python train.py --model="multi-label audio tagger" --train_examples=39062 --n_mels=40 --hop_length=160 --win_length=400 --expansion=4 --widths=[192, 192, 192] --epochs=38.0 --lr_schedule="cosine"
Rows from block 6, named by matrix and row number. Each number is 50 + 12 x the weight over its row's rms, rounded and kept within 0 to 99. All counts start at 0. After the name is the row's rms in percent of the matrix's.
# convs0: expand pointwise conv (model.blocks.6.convs.0.weight, 768x192x1), inputs 0-191
convs0.371 085:64 36 32 35 49 44 41 61 56 47 48 51 57 50 53 54 83 63 23 38 48 74 60 40 66 43 37 46 29 57 57 62 59 39 33 57 44 29 44 66 60 33 36 37 34 38 56 65 44 57 44 56 45 64 49 56 56 43 51 46 58 46 38 43 37 59 68 45 48 26 47 32 59 67 57 47 45 50 67 59 41 59 38 60 32 59 37 60 47 30 51 41 49 52 60 44 64 43 37 34 54 44 58 58 46 50 56 51 36 58 61 43 71 71 59 50 34 42 78 54 35 46 32 48 73 58 40 54 58 52 28 40 46 35 65 59 38 50 49 56 58 66 38 40 51 35 39 44 31 65 43 44 46 38 68 30 37 47 50 45 64 37 40 32 60 52 61 44 90 46 35 15 29 58 62 61 44 41 52 43 71 59 51 56 43 47 44 62 52 51 56 45
convs0.372 071:58 35 56 38 40 44 52 58 55 54 38 46 49 37 47 56 54 54 55 42 45 47 49 59 81 49 53 54 49 58 43 63 63 68 48 39 52 44 50 61 46 45 26 31 43 53 20 43 34 26 40 66 40 48 60 57 56 48 34 64 41 64 53 41 61 52 44 31 50 64 27 43 58 29 60 46 58 57 49 59 43 69 38 54 75 44 18 41 58 60 43 42 63 75 69 52 27 45 52 55 61 33 55 47 39 31 55 67 67 45 56 47 45 29 44 55 35 60 55 32 80 48 56 40 57 38 34 56 34 36 62 47 45 36 60 50 48 59 53 56 38 84 42 44 50 48 53 42 56 72 51 44 32 56 69 49 70 52 49 47 37 18 45 62 40 49 64 49 46 43 55 64 57 30 39 37 64 39 41 62 46 60 43 51 40 49 55 72 62 64 63 28
convs0.373 119:58 49 59 44 47 53 58 58 41 51 64 40 55 71 47 46 29 51 36 41 53 54 57 77 57 38 51 47 28 60 42 50 52 53 56 71 44 63 60 55 54 42 48 52 50 37 50 61 39 56 42 75 70 60 30 67 56 52 62 60 47 60 76 43 46 34 80 50 47 56 59 54 49 70 47 60 38 75 34 30 51 51 32 60 38 25 41 46 40 39 47 66 79 37 55 47 54 46 33 51 66 46 72 61 33 70 58 37 61 31 44 36 38 38 39 71 57 67 48 32 68 46 71 34 48 66 45 43 43 27 45 60 41 41 61 49 42 61 37 65 55 43 44 61 68 59 38 56 55 62 55 62 51 44 46 57 52 65 46 54 57 25 43 52 62 67 35 56 60 41 38 31 52 52 31 47 51 50 46 37 57 65 41 56 81 40 39 45 59 52 70 41
convs0.374 087:47 38 30 60 69 73 38 42 44 45 54 59 57 47 69 40 58 23 51 41 38 51 44 32 56 42 55 53 49 58 38 64 48 46 63 40 66 51 52 65 68 63 32 53 46 30 48 41 58 53 60 44 31 44 53 67 39 55 26 47 51 60 62 62 39 45 35 54 54 32 71 41 31 50 24 60 52 53 41 43 46 42 34 56 49 61 53 56 69 62 51 60 55 21 57 41 52 33 41 43 41 62 44 46 53 53 57 52 45 45 52 61 60 38 61 36 53 61 45 54 59 52 49 54 36 35 58 52 54 59 44 84 49 73 01 54 58 41 56 55 65 66 38 55 43 71 42 34 55 51 55 34 57 59 29 67 53 43 39 43 51 22 42 62 51 58 42 45 31 52 52 36 52 36 34 44 54 61 76 60 49 58 56 47 33 57 16 50 53 50 41 57
convs0.375 090:30 25 33 58 53 62 72 57 52 49 58 49 60 62 47 44 71 40 29 57 63 63 41 75 62 50 36 68 50 43 71 58 49 52 36 37 60 36 57 65 36 51 56 55 52 50 53 42 42 71 53 51 50 79 73 46 50 44 53 49 52 51 55 55 55 65 43 58 43 48 40 46 56 40 63 45 45 41 76 34 57 52 53 64 62 37 60 59 71 35 34 57 65 60 68 43 34 36 84 45 60 51 58 50 69 30 74 51 52 54 66 50 50 39 50 53 53 59 76 61 49 38 51 34 68 68 51 47 44 37 51 45 42 44 59 55 62 35 60 68 38 52 57 24 58 46 48 48 39 53 48 58 64 55 55 48 53 72 43 64 51 43 42 68 47 44 65 50 44 41 71 41 61 45 56 56 56 47 41 46 51 57 79 44 68 66 54 69 68 31 65 18
convs0.376 106:44 43 32 27 41 57 58 49 42 58 46 60 59 50 65 41 47 52 36 49 65 71 39 35 64 52 60 57 51 39 44 57 33 54 40 67 37 26 61 60 44 58 43 52 41 36 52 60 63 74 59 46 32 41 52 35 53 51 54 53 36 54 58 66 62 35 48 49 48 37 56 56 43 59 34 42 57 71 53 44 48 63 22 62 20 46 78 68 45 22 55 51 32 48 74 63 34 56 47 50 45 41 57 37 18 48 48 47 48 56 57 50 28 68 47 37 44 45 33 52 53 48 38 35 37 52 25 49 39 62 58 48 41 35 62 63 48 71 62 41 65 58 43 59 51 39 53 38 59 47 44 58 32 74 45 36 72 49 49 47 44 38 47 52 54 32 69 52 46 44 45 63 36 56 48 41 60 61 80 55 40 36 47 41 69 52 64 56 77 39 69 47
convs0.377 084:58 49 46 21 65 61 43 72 27 59 52 62 46 44 76 38 33 48 53 50 56 38 62 28 55 57 31 83 58 38 56 65 60 50 65 60 23 46 48 44 48 51 50 64 43 70 50 35 66 58 29 66 55 36 60 48 50 45 59 55 34 33 47 40 43 69 58 56 45 52 55 53 54 36 66 46 36 53 40 56 39 62 21 71 60 64 46 54 52 34 52 41 50 68 46 49 50 51 63 43 52 49 48 46 26 52 37 58 64 45 59 50 28 54 40 54 47 55 79 64 49 56 58 52 37 60 69 31 20 32 66 52 63 52 41 62 41 57 44 38 35 75 42 59 57 58 26 59 52 63 40 51 46 43 57 49 50 41 30 64 49 40 42 37 46 40 36 43 34 42 55 52 41 31 30 45 53 35 57 52 53 38 46 48 54 56 20 60 62 38 52 43
convs0.378 100:35 71 32 43 54 58 39 65 67 51 60 34 54 44 52 34 62 44 46 42 79 55 58 54 50 40 51 39 51 46 54 54 50 40 34 46 48 55 52 49 50 73 37 66 52 51 33 51 47 45 45 62 55 75 44 40 62 59 54 38 41 26 65 74 37 50 60 28 43 37 61 57 62 62 57 57 61 49 59 33 32 49 73 66 44 47 60 61 74 15 59 29 45 52 59 53 46 36 44 44 61 52 57 63 32 30 42 36 37 48 28 66 50 55 60 53 34 52 49 45 55 49 72 55 51 58 51 40 33 66 47 41 40 30 54 50 59 43 49 58 24 53 48 26 47 50 51 31 49 66 46 32 57 58 68 48 60 26 46 36 59 36 36 49 51 47 30 25 66 73 52 38 54 46 31 40 58 52 41 34 48 47 54 30 39 61 37 58 44 52 43 27
convs0.379 074:53 58 42 67 57 49 34 33 67 56 52 28 52 60 45 71 45 51 33 33 76 52 66 63 36 58 44 52 49 52 62 35 62 51 48 47 33 51 27 28 39 42 50 72 78 55 42 50 41 61 44 69 64 38 68 52 63 58 57 47 75 43 59 56 37 59 74 44 61 49 54 33 63 53 50 37 72 62 62 53 66 50 51 52 65 53 36 26 72 68 42 59 37 42 57 59 31 45 58 58 51 50 66 55 59 53 48 74 63 44 31 59 40 38 40 32 55 53 62 51 30 54 35 55 48 42 60 31 53 50 38 67 63 52 54 37 47 38 49 39 37 67 44 43 49 51 42 71 53 64 40 54 30 38 52 45 58 48 54 42 40 21 40 57 43 32 56 38 61 42 47 64 61 41 35 41 90 52 55 57 61 67 43 58 39 44 55 51 49 43 60 46
convs0.380 108:49 54 58 46 38 31 33 60 27 46 24 50 52 35 53 52 38 43 36 50 57 52 57 48 46 52 56 37 48 14 54 65 57 29 76 49 55 53 44 43 45 44 32 59 70 40 66 81 39 52 33 56 33 61 53 54 54 44 43 38 39 44 64 47 35 46 44 32 52 62 59 53 34 58 62 30 34 51 36 69 55 70 43 67 43 46 39 53 27 45 33 69 58 44 53 43 17 35 40 55 79 51 47 60 65 38 44 52 44 33 58 50 37 38 45 53 57 26 60 67 58 74 55 45 42 53 46 46 76 61 41 37 51 46 44 59 51 65 44 41 42 44 57 29 65 53 25 47 52 47 67 49 42 48 54 38 58 43 70 46 53 40 39 49 53 61 46 49 37 36 51 47 32 46 53 70 69 48 48 60 41 23 39 77 52 50 62 66 51 47 52 48
convs0.381 099:68 51 45 68 67 42 62 37 45 80 56 35 64 32 76 55 36 38 59 56 65 40 40 54 43 52 47 49 60 38 73 39 62 58 51 68 37 51 49 48 48 47 55 47 54 55 49 46 49 47 41 43 57 59 47 28 46 55 33 72 54 41 54 41 39 58 62 46 65 56 81 29 44 45 65 42 66 54 49 13 41 62 60 44 52 56 38 63 54 56 53 60 71 30 50 46 70 22 54 54 28 41 46 48 48 23 48 30 63 41 51 55 70 44 28 48 44 42 52 47 43 74 64 54 74 60 51 54 32 41 66 44 52 59 47 37 36 63 55 62 66 68 49 65 60 36 44 58 67 61 52 49 54 73 45 55 66 58 38 44 49 49 58 50 55 55 39 46 46 36 63 46 57 56 58 74 57 42 70 58 63 71 30 61 53 45 54 34 47 59 61 37
convs0.382 078:41 44 43 55 68 40 44 44 45 49 66 37 67 46 46 67 69 51 48 41 53 35 34 32 58 43 43 44 24 53 38 74 58 73 43 48 21 30 53 49 64 61 56 68 38 62 71 39 48 33 58 47 60 35 77 51 56 47 38 57 58 42 39 47 54 51 46 71 72 53 67 61 56 51 47 54 49 41 71 49 43 41 43 25 66 74 44 52 40 59 72 37 54 74 68 48 51 32 44 55 68 37 42 54 52 49 45 66 57 68 50 42 59 48 23 46 48 26 37 89 47 59 66 61 85 58 55 50 62 58 37 44 66 48 46 29 62 43 71 48 49 50 61 51 68 68 55 55 48 54 50 50 44 57 52 33 57 39 51 59 52 39 47 43 47 37 50 49 51 43 31 63 46 48 49 53 51 52 29 54 47 54 37 52 39 54 44 46 31 35 54 60
convs0.383 092:67 35 25 34 52 57 42 33 56 44 60 45 44 61 44 64 48 72 41 50 63 32 49 51 41 51 51 38 32 70 48 68 63 62 51 45 35 43 46 38 59 72 29 52 37 43 48 38 72 56 38 17 43 48 58 58 36 57 53 51 67 54 51 48 56 52 53 57 46 51 54 41 45 46 50 58 53 32 56 73 64 76 47 61 34 54 40 40 42 38 46 47 46 19 58 43 56 52 26 34 52 55 52 61 45 41 34 54 39 67 41 59 67 61 47 49 63 43 44 44 37 58 35 42 31 31 63 37 61 49 54 43 49 32 49 59 53 80 45 36 63 47 40 46 42 53 60 47 51 61 41 43 41 61 49 67 59 62 58 58 39 68 75 46 65 32 55 43 71 36 36 73 49 54 57 38 45 61 46 51 40 63 28 38 47 81 38 30 63 68 61 59
convs0.384 075:50 54 39 35 63 60 48 37 52 50 55 49 60 38 38 49 64 56 67 38 68 54 43 27 71 52 45 36 47 44 59 43 48 54 57 61 60 48 69 50 26 51 54 54 48 54 31 52 44 52 46 54 52 58 47 92 45 49 53 52 41 63 52 47 44 38 61 29 40 34 47 43 61 51 42 44 50 18 32 59 61 47 38 68 57 38 61 64 56 21 34 40 52 36 58 46 55 41 11 57 74 50 60 36 30 57 54 68 39 45 44 52 32 75 60 40 54 75 46 59 50 49 51 56 51 48 62 48 66 59 40 71 53 33 34 49 38 53 46 57 57 27 64 40 68 36 44 64 63 63 53 54 51 65 41 66 50 69 50 45 47 27 73 52 61 52 34 52 52 48 56 62 42 67 43 48 38 59 36 58 68 64 65 53 63 52 55 57 66 43 59 27
convs0.385 077:50 64 53 55 87 54 61 47 54 25 66 67 25 41 40 61 54 29 62 62 43 39 37 39 49 48 45 40 58 66 65 75 64 51 59 59 28 46 56 43 51 50 75 40 54 44 28 39 52 38 42 71 53 50 41 48 30 56 35 53 52 52 37 58 26 72 42 55 64 50 46 37 38 36 72 71 78 62 45 68 44 59 63 48 30 55 54 46 59 47 69 44 32 43 55 34 43 42 45 44 42 54 62 56 40 54 46 46 29 56 55 41 56 45 68 55 48 48 38 76 46 50 54 25 66 58 44 36 54 49 43 45 44 53 45 59 58 73 50 55 48 38 56 40 62 53 17 52 42 58 44 73 58 53 50 48 56 42 51 50 37 47 23 37 66 58 37 32 50 37 35 34 51 68 52 53 72 57 47 44 53 54 45 59 33 49 63 56 64 64 42 39
convs0.386 086:41 59 65 56 54 27 57 41 55 47 58 37 51 62 48 54 36 52 53 47 35 54 45 56 44 82 52 45 58 61 49 50 72 41 54 38 55 47 53 34 68 43 50 69 54 57 39 43 47 38 42 63 49 43 56 39 70 70 52 48 56 36 83 49 45 60 68 41 56 37 55 37 62 63 71 45 58 46 52 57 36 36 55 72 57 44 38 74 46 52 49 64 26 51 45 45 55 19 50 65 68 60 62 59 40 56 35 25 64 43 41 43 43 56 41 47 36 52 69 43 56 40 35 57 54 32 54 44 50 72 40 24 43 67 53 63 80 56 59 58 53 38 60 50 46 62 60 38 48 77 41 63 69 57 46 60 41 37 40 41 60 42 39 64 74 62 61 42 31 53 39 55 56 34 46 42 66 56 39 58 35 40 53 52 53 77 58 27 34 58 63 50
convs0.387 103:44 68 67 59 58 71 54 43 60 39 62 40 48 46 20 55 66 71 54 43 34 44 34 37 51 53 68 53 54 36 56 45 59 65 55 32 62 37 59 71 58 40 44 44 38 45 40 60 55 47 57 51 43 39 33 62 59 42 54 48 50 53 32 69 29 59 52 41 29 36 71 82 62 51 59 50 52 34 40 48 38 48 31 44 40 59 47 66 39 60 59 72 47 49 57 38 56 64 34 57 52 29 54 63 60 35 58 36 48 40 51 99 54 32 47 42 56 43 21 46 33 63 44 57 48 48 30 59 45 65 47 44 60 42 48 63 63 39 51 51 47 45 46 55 43 53 72 48 38 40 52 47 52 51 40 36 36 42 60 72 50 60 45 44 44 27 49 68 39 47 61 33 37 52 46 66 52 52 68 32 46 56 66 59 61 53 63 35 57 40 36 63
convs0.388 100:46 70 62 43 36 73 48 59 56 51 53 35 40 30 48 49 35 75 50 54 61 57 75 32 51 50 56 50 44 41 43 47 32 53 59 43 32 36 57 33 42 59 48 46 41 30 50 58 40 50 51 37 32 55 53 53 46 63 48 24 56 52 61 36 49 66 49 19 58 48 58 60 53 48 65 36 45 50 53 51 36 40 44 59 63 41 55 49 48 59 54 51 35 84 61 84 61 40 31 34 44 53 37 64 50 67 48 21 71 52 66 49 38 58 55 56 41 39 54 41 46 38 42 49 58 57 35 37 55 44 44 59 50 58 37 50 53 30 55 52 74 37 42 63 57 19 65 46 49 47 51 62 55 52 18 44 47 68 57 61 52 48 51 53 68 38 31 45 49 57 39 46 44 53 48 61 48 42 59 65 61 59 53 59 56 40 75 58 67 23 21 56
convs0.389 119:78 65 49 39 70 69 30 30 28 72 47 58 36 64 54 56 64 52 45 71 55 62 44 57 54 54 78 64 56 24 77 67 65 42 46 45 60 52 42 63 44 43 70 53 46 50 39 68 42 34 51 39 45 51 45 49 52 47 45 38 72 44 34 45 48 42 50 73 49 56 56 51 36 49 44 65 54 33 46 50 29 73 68 47 52 38 40 42 28 58 40 60 40 43 59 62 68 36 43 58 58 43 47 48 41 57 56 42 22 28 30 53 33 41 57 66 54 41 47 43 38 76 47 68 73 58 38 57 69 41 38 55 39 21 57 42 63 43 47 47 39 40 66 56 55 47 30 52 47 39 41 35 58 54 43 50 48 37 67 45 41 50 42 31 58 45 39 38 43 43 45 60 69 38 49 30 60 46 64 53 48 41 48 63 55 53 56 53 52 49 69 35
convs0.390 072:49 40 52 52 51 62 62 55 33 50 49 32 51 52 33 42 62 65 57 44 29 69 67 66 67 58 44 70 44 58 53 36 62 72 51 51 78 41 76 54 45 38 51 59 68 36 40 43 53 55 41 52 52 62 44 55 62 58 70 54 56 56 48 55 42 39 65 39 71 45 48 60 40 45 40 27 60 38 51 66 40 37 63 56 45 36 59 43 68 41 78 51 28 70 42 63 44 66 39 71 52 67 89 45 45 40 61 44 58 58 46 62 39 51 57 49 46 48 46 49 32 54 54 52 58 55 41 52 67 25 42 50 35 54 45 52 33 59 36 55 32 46 55 57 66 67 74 65 58 60 67 60 55 46 59 36 28 52 69 56 52 65 68 55 51 71 49 42 64 45 45 41 47 55 46 72 39 45 64 43 39 46 33 34 46 35 54 47 28 61 35 65
convs0.391 117:41 40 34 31 64 68 53 45 34 64 41 59 74 58 61 53 68 66 67 68 71 58 54 40 59 67 42 68 70 52 44 52 44 49 57 88 50 57 49 21 46 71 47 41 39 58 57 56 46 49 41 46 46 23 39 61 47 33 55 39 40 55 40 64 68 63 54 66 57 56 77 35 61 38 42 54 61 68 40 48 54 57 13 36 48 54 43 43 49 39 66 40 53 53 69 56 43 46 52 44 51 38 46 47 44 55 62 52 51 56 54 83 44 42 34 54 58 58 56 46 39 61 64 60 47 40 67 47 43 45 68 85 45 60 51 58 38 62 34 40 39 43 50 65 42 41 57 58 50 39 65 59 44 70 39 47 57 52 52 61 55 42 53 44 51 46 42 38 20 47 52 56 51 34 68 23 49 48 49 49 50 66 50 38 53 57 28 44 60 50 33 58
convs0.392 102:60 57 49 46 66 48 49 60 46 35 46 62 47 52 66 56 48 63 42 57 52 58 45 43 29 29 59 37 48 33 37 61 54 68 33 54 44 44 46 51 54 35 53 35 47 30 73 60 35 74 57 42 54 44 61 60 43 75 62 38 48 72 73 55 59 19 47 52 38 37 59 69 44 49 88 53 60 46 51 61 59 46 37 47 46 44 59 67 31 50 58 55 54 40 57 41 50 47 40 60 57 49 65 46 31 40 49 71 38 78 53 41 47 69 37 78 63 49 63 65 43 45 50 62 39 43 28 58 25 45 24 58 52 63 48 66 52 50 57 63 50 49 51 55 40 72 45 44 41 63 56 49 32 56 55 46 48 38 53 49 62 52 59 49 59 58 67 47 42 52 54 61 43 77 69 60 22 61 52 46 32 32 42 49 49 47 48 73 78 55 57 46
convs0.393 085:31 55 38 59 48 43 43 48 50 67 54 23 37 55 59 50 60 74 56 49 58 62 50 59 62 43 30 52 45 77 50 43 31 55 67 47 53 54 50 19 58 35 51 62 36 53 43 68 43 72 52 49 58 47 15 45 44 31 50 47 57 43 45 56 51 55 35 66 34 40 66 51 28 40 61 56 64 48 49 45 45 47 23 39 35 48 54 54 44 66 52 74 34 57 47 59 60 61 52 49 40 22 58 36 49 53 45 35 49 52 60 59 38 70 44 53 46 61 39 47 55 50 58 69 40 53 37 43 49 62 73 34 86 61 52 68 43 54 21 52 51 51 32 52 50 56 62 58 45 25 54 45 43 62 54 52 63 67 42 54 71 46 59 37 54 30 53 48 31 60 55 60 25 33 61 29 50 41 40 42 46 40 37 44 44 28 49 48 50 47 43 52
convs0.394 071:66 47 31 30 61 55 62 36 42 69 58 30 48 40 40 48 36 45 58 55 49 35 52 44 29 58 57 43 51 74 58 59 42 50 41 31 55 31 51 64 40 51 38 45 36 60 73 73 40 69 52 72 41 34 69 60 53 43 45 37 60 60 41 41 53 50 56 46 57 38 58 54 38 61 53 56 62 61 55 55 56 62 46 42 46 55 53 27 54 39 35 44 36 62 65 51 43 48 41 40 59 48 26 46 30 51 40 57 55 39 53 61 31 55 38 63 74 40 59 61 48 57 53 59 45 41 85 61 21 41 42 73 56 44 61 47 39 59 41 58 47 57 65 51 83 34 63 44 51 72 37 49 54 63 76 55 58 59 54 50 41 37 73 74 66 35 53 38 42 38 42 72 56 32 50 49 56 56 50 43 57 78 40 58 54 48 35 52 47 33 42 51
convs0.395 092:51 38 42 58 44 52 39 59 38 63 51 50 41 44 61 47 57 53 70 67 61 46 43 50 40 69 51 70 64 40 50 76 53 33 43 64 25 37 45 65 40 75 49 65 56 53 20 37 53 64 55 45 37 56 49 59 44 43 40 21 68 50 42 71 45 53 58 54 58 53 42 49 34 45 73 46 52 29 60 69 39 59 58 51 54 28 53 63 59 53 56 60 61 49 69 33 72 31 69 61 56 35 52 43 31 50 41 59 26 78 35 49 41 50 29 58 75 36 63 49 43 59 59 53 38 34 58 60 73 56 44 26 62 40 59 42 61 59 50 33 37 68 55 53 58 64 37 68 47 35 45 52 37 40 39 31 55 50 54 39 54 42 44 44 53 58 53 52 61 43 43 47 24 60 51 58 50 54 44 86 64 41 47 49 50 53 48 53 50 57 53 41
convs0.396 097:42 61 40 49 61 62 59 67 48 55 73 50 49 49 49 51 33 28 45 66 46 62 32 61 52 72 52 48 73 36 56 70 35 45 48 56 65 31 59 62 50 40 44 48 56 57 48 48 54 59 33 60 44 59 73 62 42 61 47 57 70 62 70 49 45 56 82 66 39 41 61 55 65 29 57 54 37 70 56 42 60 37 42 51 77 31 54 64 53 45 53 40 53 58 73 41 45 41 55 43 52 52 58 60 52 35 59 42 64 41 65 48 49 34 68 70 39 53 50 62 50 48 57 40 64 59 78 38 55 53 43 54 69 25 50 33 54 39 52 82 50 53 79 51 38 62 58 67 57 31 54 55 40 69 59 62 60 59 52 40 37 61 29 46 62 52 61 38 52 37 65 61 37 59 42 61 39 27 60 41 45 58 61 62 55 64 52 60 33 55 44 39
convs0.397 084:45 40 49 28 42 43 42 58 38 57 43 55 45 66 62 50 59 67 49 58 51 50 38 46 19 32 45 48 59 35 45 56 51 44 36 42 32 67 62 58 34 30 55 45 66 40 57 56 74 58 50 57 16 51 46 68 76 37 68 55 51 53 54 45 58 43 52 45 39 65 44 71 61 47 64 52 68 45 42 62 44 54 70 30 40 62 40 57 52 50 29 56 54 41 56 52 50 69 51 33 17 65 38 33 37 43 35 64 59 38 51 32 64 42 36 36 46 60 66 42 56 61 41 46 41 27 62 71 47 67 54 55 47 46 44 60 63 46 44 36 42 50 32 56 40 45 34 39 48 32 56 46 70 49 35 54 26 46 44 36 29 48 71 43 20 58 43 42 55 48 67 36 60 28 44 63 62 58 58 57 43 42 40 63 51 62 52 35 58 38 45 49
convs0.398 091:61 52 51 14 39 57 58 46 45 21 47 37 60 43 59 47 42 51 35 62 56 45 38 33 44 28 51 56 56 47 57 71 48 57 46 51 49 70 46 33 42 33 56 59 44 55 70 42 72 39 53 51 53 14 41 52 34 52 36 48 38 41 38 42 59 58 61 39 42 55 59 50 44 37 44 37 17 45 60 54 39 29 53 61 39 43 32 50 49 36 33 41 58 32 63 29 50 55 34 47 47 42 54 60 61 43 43 50 43 18 44 44 42 53 56 57 51 24 37 71 59 46 32 40 44 35 55 44 54 56 43 71 52 42 55 64 43 63 66 69 49 41 55 34 48 50 42 63 57 71 38 54 38 48 40 55 33 46 67 55 48 47 60 61 46 46 42 57 52 31 29 19 53 37 42 37 53 36 50 30 34 57 56 53 50 80 42 39 61 60 31 55
convs0.399 092:54 45 27 39 38 37 52 31 43 30 41 52 59 33 59 37 56 45 58 56 40 61 52 40 47 79 49 56 43 61 67 49 53 51 65 45 45 61 55 49 50 22 69 48 52 58 51 45 51 40 46 57 37 51 61 57 78 52 71 56 62 72 56 55 45 54 43 62 54 43 63 55 48 42 51 30 50 29 43 73 63 51 49 34 39 54 48 62 63 64 57 68 38 42 56 58 56 64 55 59 63 36 56 49 55 53 52 72 68 32 50 38 59 65 56 66 60 37 49 37 64 38 43 48 63 68 69 42 52 45 26 62 61 82 38 58 63 75 41 49 33 52 48 49 61 69 45 37 60 63 53 58 58 83 19 69 30 51 40 60 47 52 66 50 52 57 62 60 46 64 38 37 41 47 41 46 38 44 46 60 30 73 62 46 59 60 70 46 54 34 47 54
convs0.400 123:36 56 49 53 51 46 51 57 78 53 64 53 58 59 42 73 65 50 64 51 22 47 37 57 64 57 50 20 51 47 40 69 41 52 27 49 30 41 55 57 54 67 68 50 40 57 65 58 17 49 53 58 48 57 52 53 47 58 35 50 65 40 49 24 50 71 65 55 53 40 40 36 82 32 52 24 60 66 53 43 40 55 74 41 60 34 37 51 42 47 59 73 62 40 38 37 52 50 61 53 29 57 67 49 51 66 61 46 62 54 59 49 40 36 61 48 38 33 61 46 47 30 16 64 68 47 51 62 69 60 39 59 64 76 49 61 55 47 55 38 26 42 63 59 63 55 51 56 53 57 55 73 50 58 43 58 38 47 37 55 41 44 59 32 61 43 54 49 48 47 41 31 47 43 60 64 54 53 65 57 37 52 49 67 48 49 57 40 44 55 36 58
convs0.401 125:44 46 50 64 48 33 44 59 61 65 38 54 48 41 51 40 55 27 50 51 55 45 76 74 35 68 62 60 59 47 34 46 35 45 56 58 45 51 51 83 45 35 35 70 48 53 50 48 42 40 54 58 42 62 63 46 74 35 69 51 34 43 31 30 46 42 56 51 49 60 63 54 54 28 41 47 45 52 59 32 53 64 41 59 62 46 33 38 41 44 41 34 54 64 47 64 44 62 58 42 54 32 33 55 44 44 75 61 55 42 38 23 29 56 11 50 61 57 40 47 39 62 39 38 41 36 48 45 49 41 33 34 52 57 63 29 58 62 51 29 52 56 53 38 63 70 39 26 48 51 41 20 59 48 65 57 68 57 65 48 54 58 50 54 25 63 47 53 30 37 52 57 59 32 43 50 70 36 48 51 47 55 43 56 44 68 57 44 47 47 73 46
convs0.402 096:35 38 57 73 53 56 49 44 52 51 41 62 35 36 46 35 43 32 53 63 67 40 46 56 48 59 44 35 50 60 41 52 35 72 41 69 50 62 55 59 42 52 46 45 50 42 57 33 39 46 52 50 40 43 31 33 20 53 51 38 55 54 38 46 31 42 49 50 42 44 53 49 49 57 54 43 72 38 53 51 51 75 68 49 47 55 64 48 46 70 64 57 41 59 72 57 43 30 48 44 59 53 49 45 53 57 31 36 54 58 58 42 38 51 33 26 60 54 46 46 33 30 50 32 15 67 67 33 42 51 73 38 62 57 52 51 41 55 28 50 38 65 22 58 55 53 37 56 52 72 58 58 65 67 52 53 62 42 36 48 61 53 45 11 60 69 59 51 64 37 36 33 44 63 40 39 19 61 50 52 49 51 68 45 56 65 60 73 46 69 51 48
convs0.403 067:56 65 47 44 29 47 40 43 62 60 42 42 55 35 37 53 36 30 64 31 47 45 64 45 72 35 50 37 59 39 56 57 52 68 41 47 39 59 53 53 54 54 41 40 58 62 53 46 42 57 58 53 20 46 61 60 80 48 31 40 36 65 30 57 54 45 37 63 35 51 57 35 29 56 39 44 56 61 65 59 43 38 49 33 44 69 51 56 48 28 47 59 49 45 45 48 28 43 65 63 62 40 45 49 71 64 60 66 36 73 59 45 47 48 49 41 29 55 49 54 29 61 28 52 53 43 41 44 39 30 39 65 20 43 49 60 34 41 53 33 69 42 49 69 41 56 41 31 40 42 43 45 61 49 30 71 51 38 47 35 69 41 65 52 44 43 64 58 69 48 54 53 59 47 51 32 27 70 60 83 52 68 41 57 45 65 43 43 45 62 56 62
convs0.404 070:55 61 64 47 47 50 41 27 42 56 52 50 43 55 57 55 46 69 24 39 65 63 50 35 78 40 65 49 47 50 30 52 45 38 57 41 39 55 62 40 62 44 43 55 46 49 40 52 60 37 46 50 50 28 50 42 46 41 48 31 72 48 43 40 56 46 51 56 49 44 54 32 45 39 66 13 41 57 55 54 65 46 23 35 68 34 61 42 39 53 42 48 76 66 73 64 53 46 50 43 28 56 52 40 54 55 58 63 72 43 41 33 55 73 63 57 47 40 42 62 41 61 44 46 56 57 27 65 63 38 48 52 47 71 42 29 49 34 48 45 50 64 61 61 39 59 26 52 41 40 37 40 28 46 41 87 68 50 66 25 49 61 52 56 45 45 43 59 36 54 56 74 48 61 45 46 43 42 56 45 39 65 69 70 36 66 40 50 42 49 49 64
convs0.405 121:37 70 50 35 54 47 26 43 37 62 50 44 68 57 49 47 30 49 40 40 22 53 51 59 66 81 50 39 53 46 41 61 51 37 55 61 60 56 70 53 46 50 43 73 69 62 38 34 24 41 55 41 28 36 35 49 46 58 44 37 42 42 51 29 59 55 47 67 49 48 44 36 40 52 54 67 59 48 66 50 53 76 32 56 35 29 41 48 27 55 46 62 42 58 56 51 30 50 55 56 55 37 51 61 42 33 66 50 49 29 39 59 42 54 57 25 61 64 62 40 59 59 49 52 44 52 41 64 55 53 47 66 67 47 70 39 56 71 39 41 65 63 53 55 62 59 49 48 69 50 58 62 55 79 49 46 36 44 52 34 40 36 59 74 73 56 40 59 63 44 49 67 53 38 58 36 58 46 66 77 50 53 16 54 44 54 43 48 55 38 60 40
convs0.406 083:73 46 37 58 45 62 44 43 39 53 53 55 40 48 43 43 62 49 50 76 61 37 39 53 59 34 43 45 67 49 46 68 77 25 35 67 66 39 36 31 56 53 45 51 38 45 52 46 27 48 55 39 40 42 37 62 51 48 57 38 35 65 56 76 47 53 43 15 31 36 60 26 66 51 59 55 41 67 61 45 47 58 43 41 46 54 61 32 43 37 56 34 55 49 27 52 52 57 74 42 47 51 31 64 64 60 64 35 57 63 50 49 63 45 55 55 37 44 71 38 60 43 56 44 57 53 79 42 31 49 45 44 55 54 47 50 50 66 50 80 80 29 40 56 42 37 58 49 46 70 47 25 42 30 58 42 44 42 56 47 57 54 37 66 58 29 59 68 62 42 50 53 49 40 45 38 63 70 45 50 58 47 56 73 43 36 50 34 44 55 45 44
convs0.407 095:62 44 54 48 36 58 43 37 63 55 49 60 49 33 50 64 30 54 55 53 62 46 48 44 43 57 73 48 40 37 51 41 62 45 63 41 39 70 39 43 31 39 62 58 47 31 53 82 57 21 75 49 43 61 44 60 31 52 35 59 58 62 43 62 62 69 72 37 61 62 31 47 43 57 60 40 54 41 69 55 49 51 70 41 51 45 30 42 49 54 71 48 41 27 64 43 64 54 39 51 71 41 66 51 61 40 56 55 41 24 40 45 67 37 55 56 48 64 56 38 41 57 62 71 49 44 45 34 54 51 55 39 47 53 27 60 53 61 48 54 34 59 47 35 44 67 46 28 35 32 45 52 73 60 57 44 64 37 48 44 47 54 30 33 20 43 44 48 53 67 53 34 52 63 67 59 64 55 56 19 34 67 50 37 47 59 63 48 52 43 59 42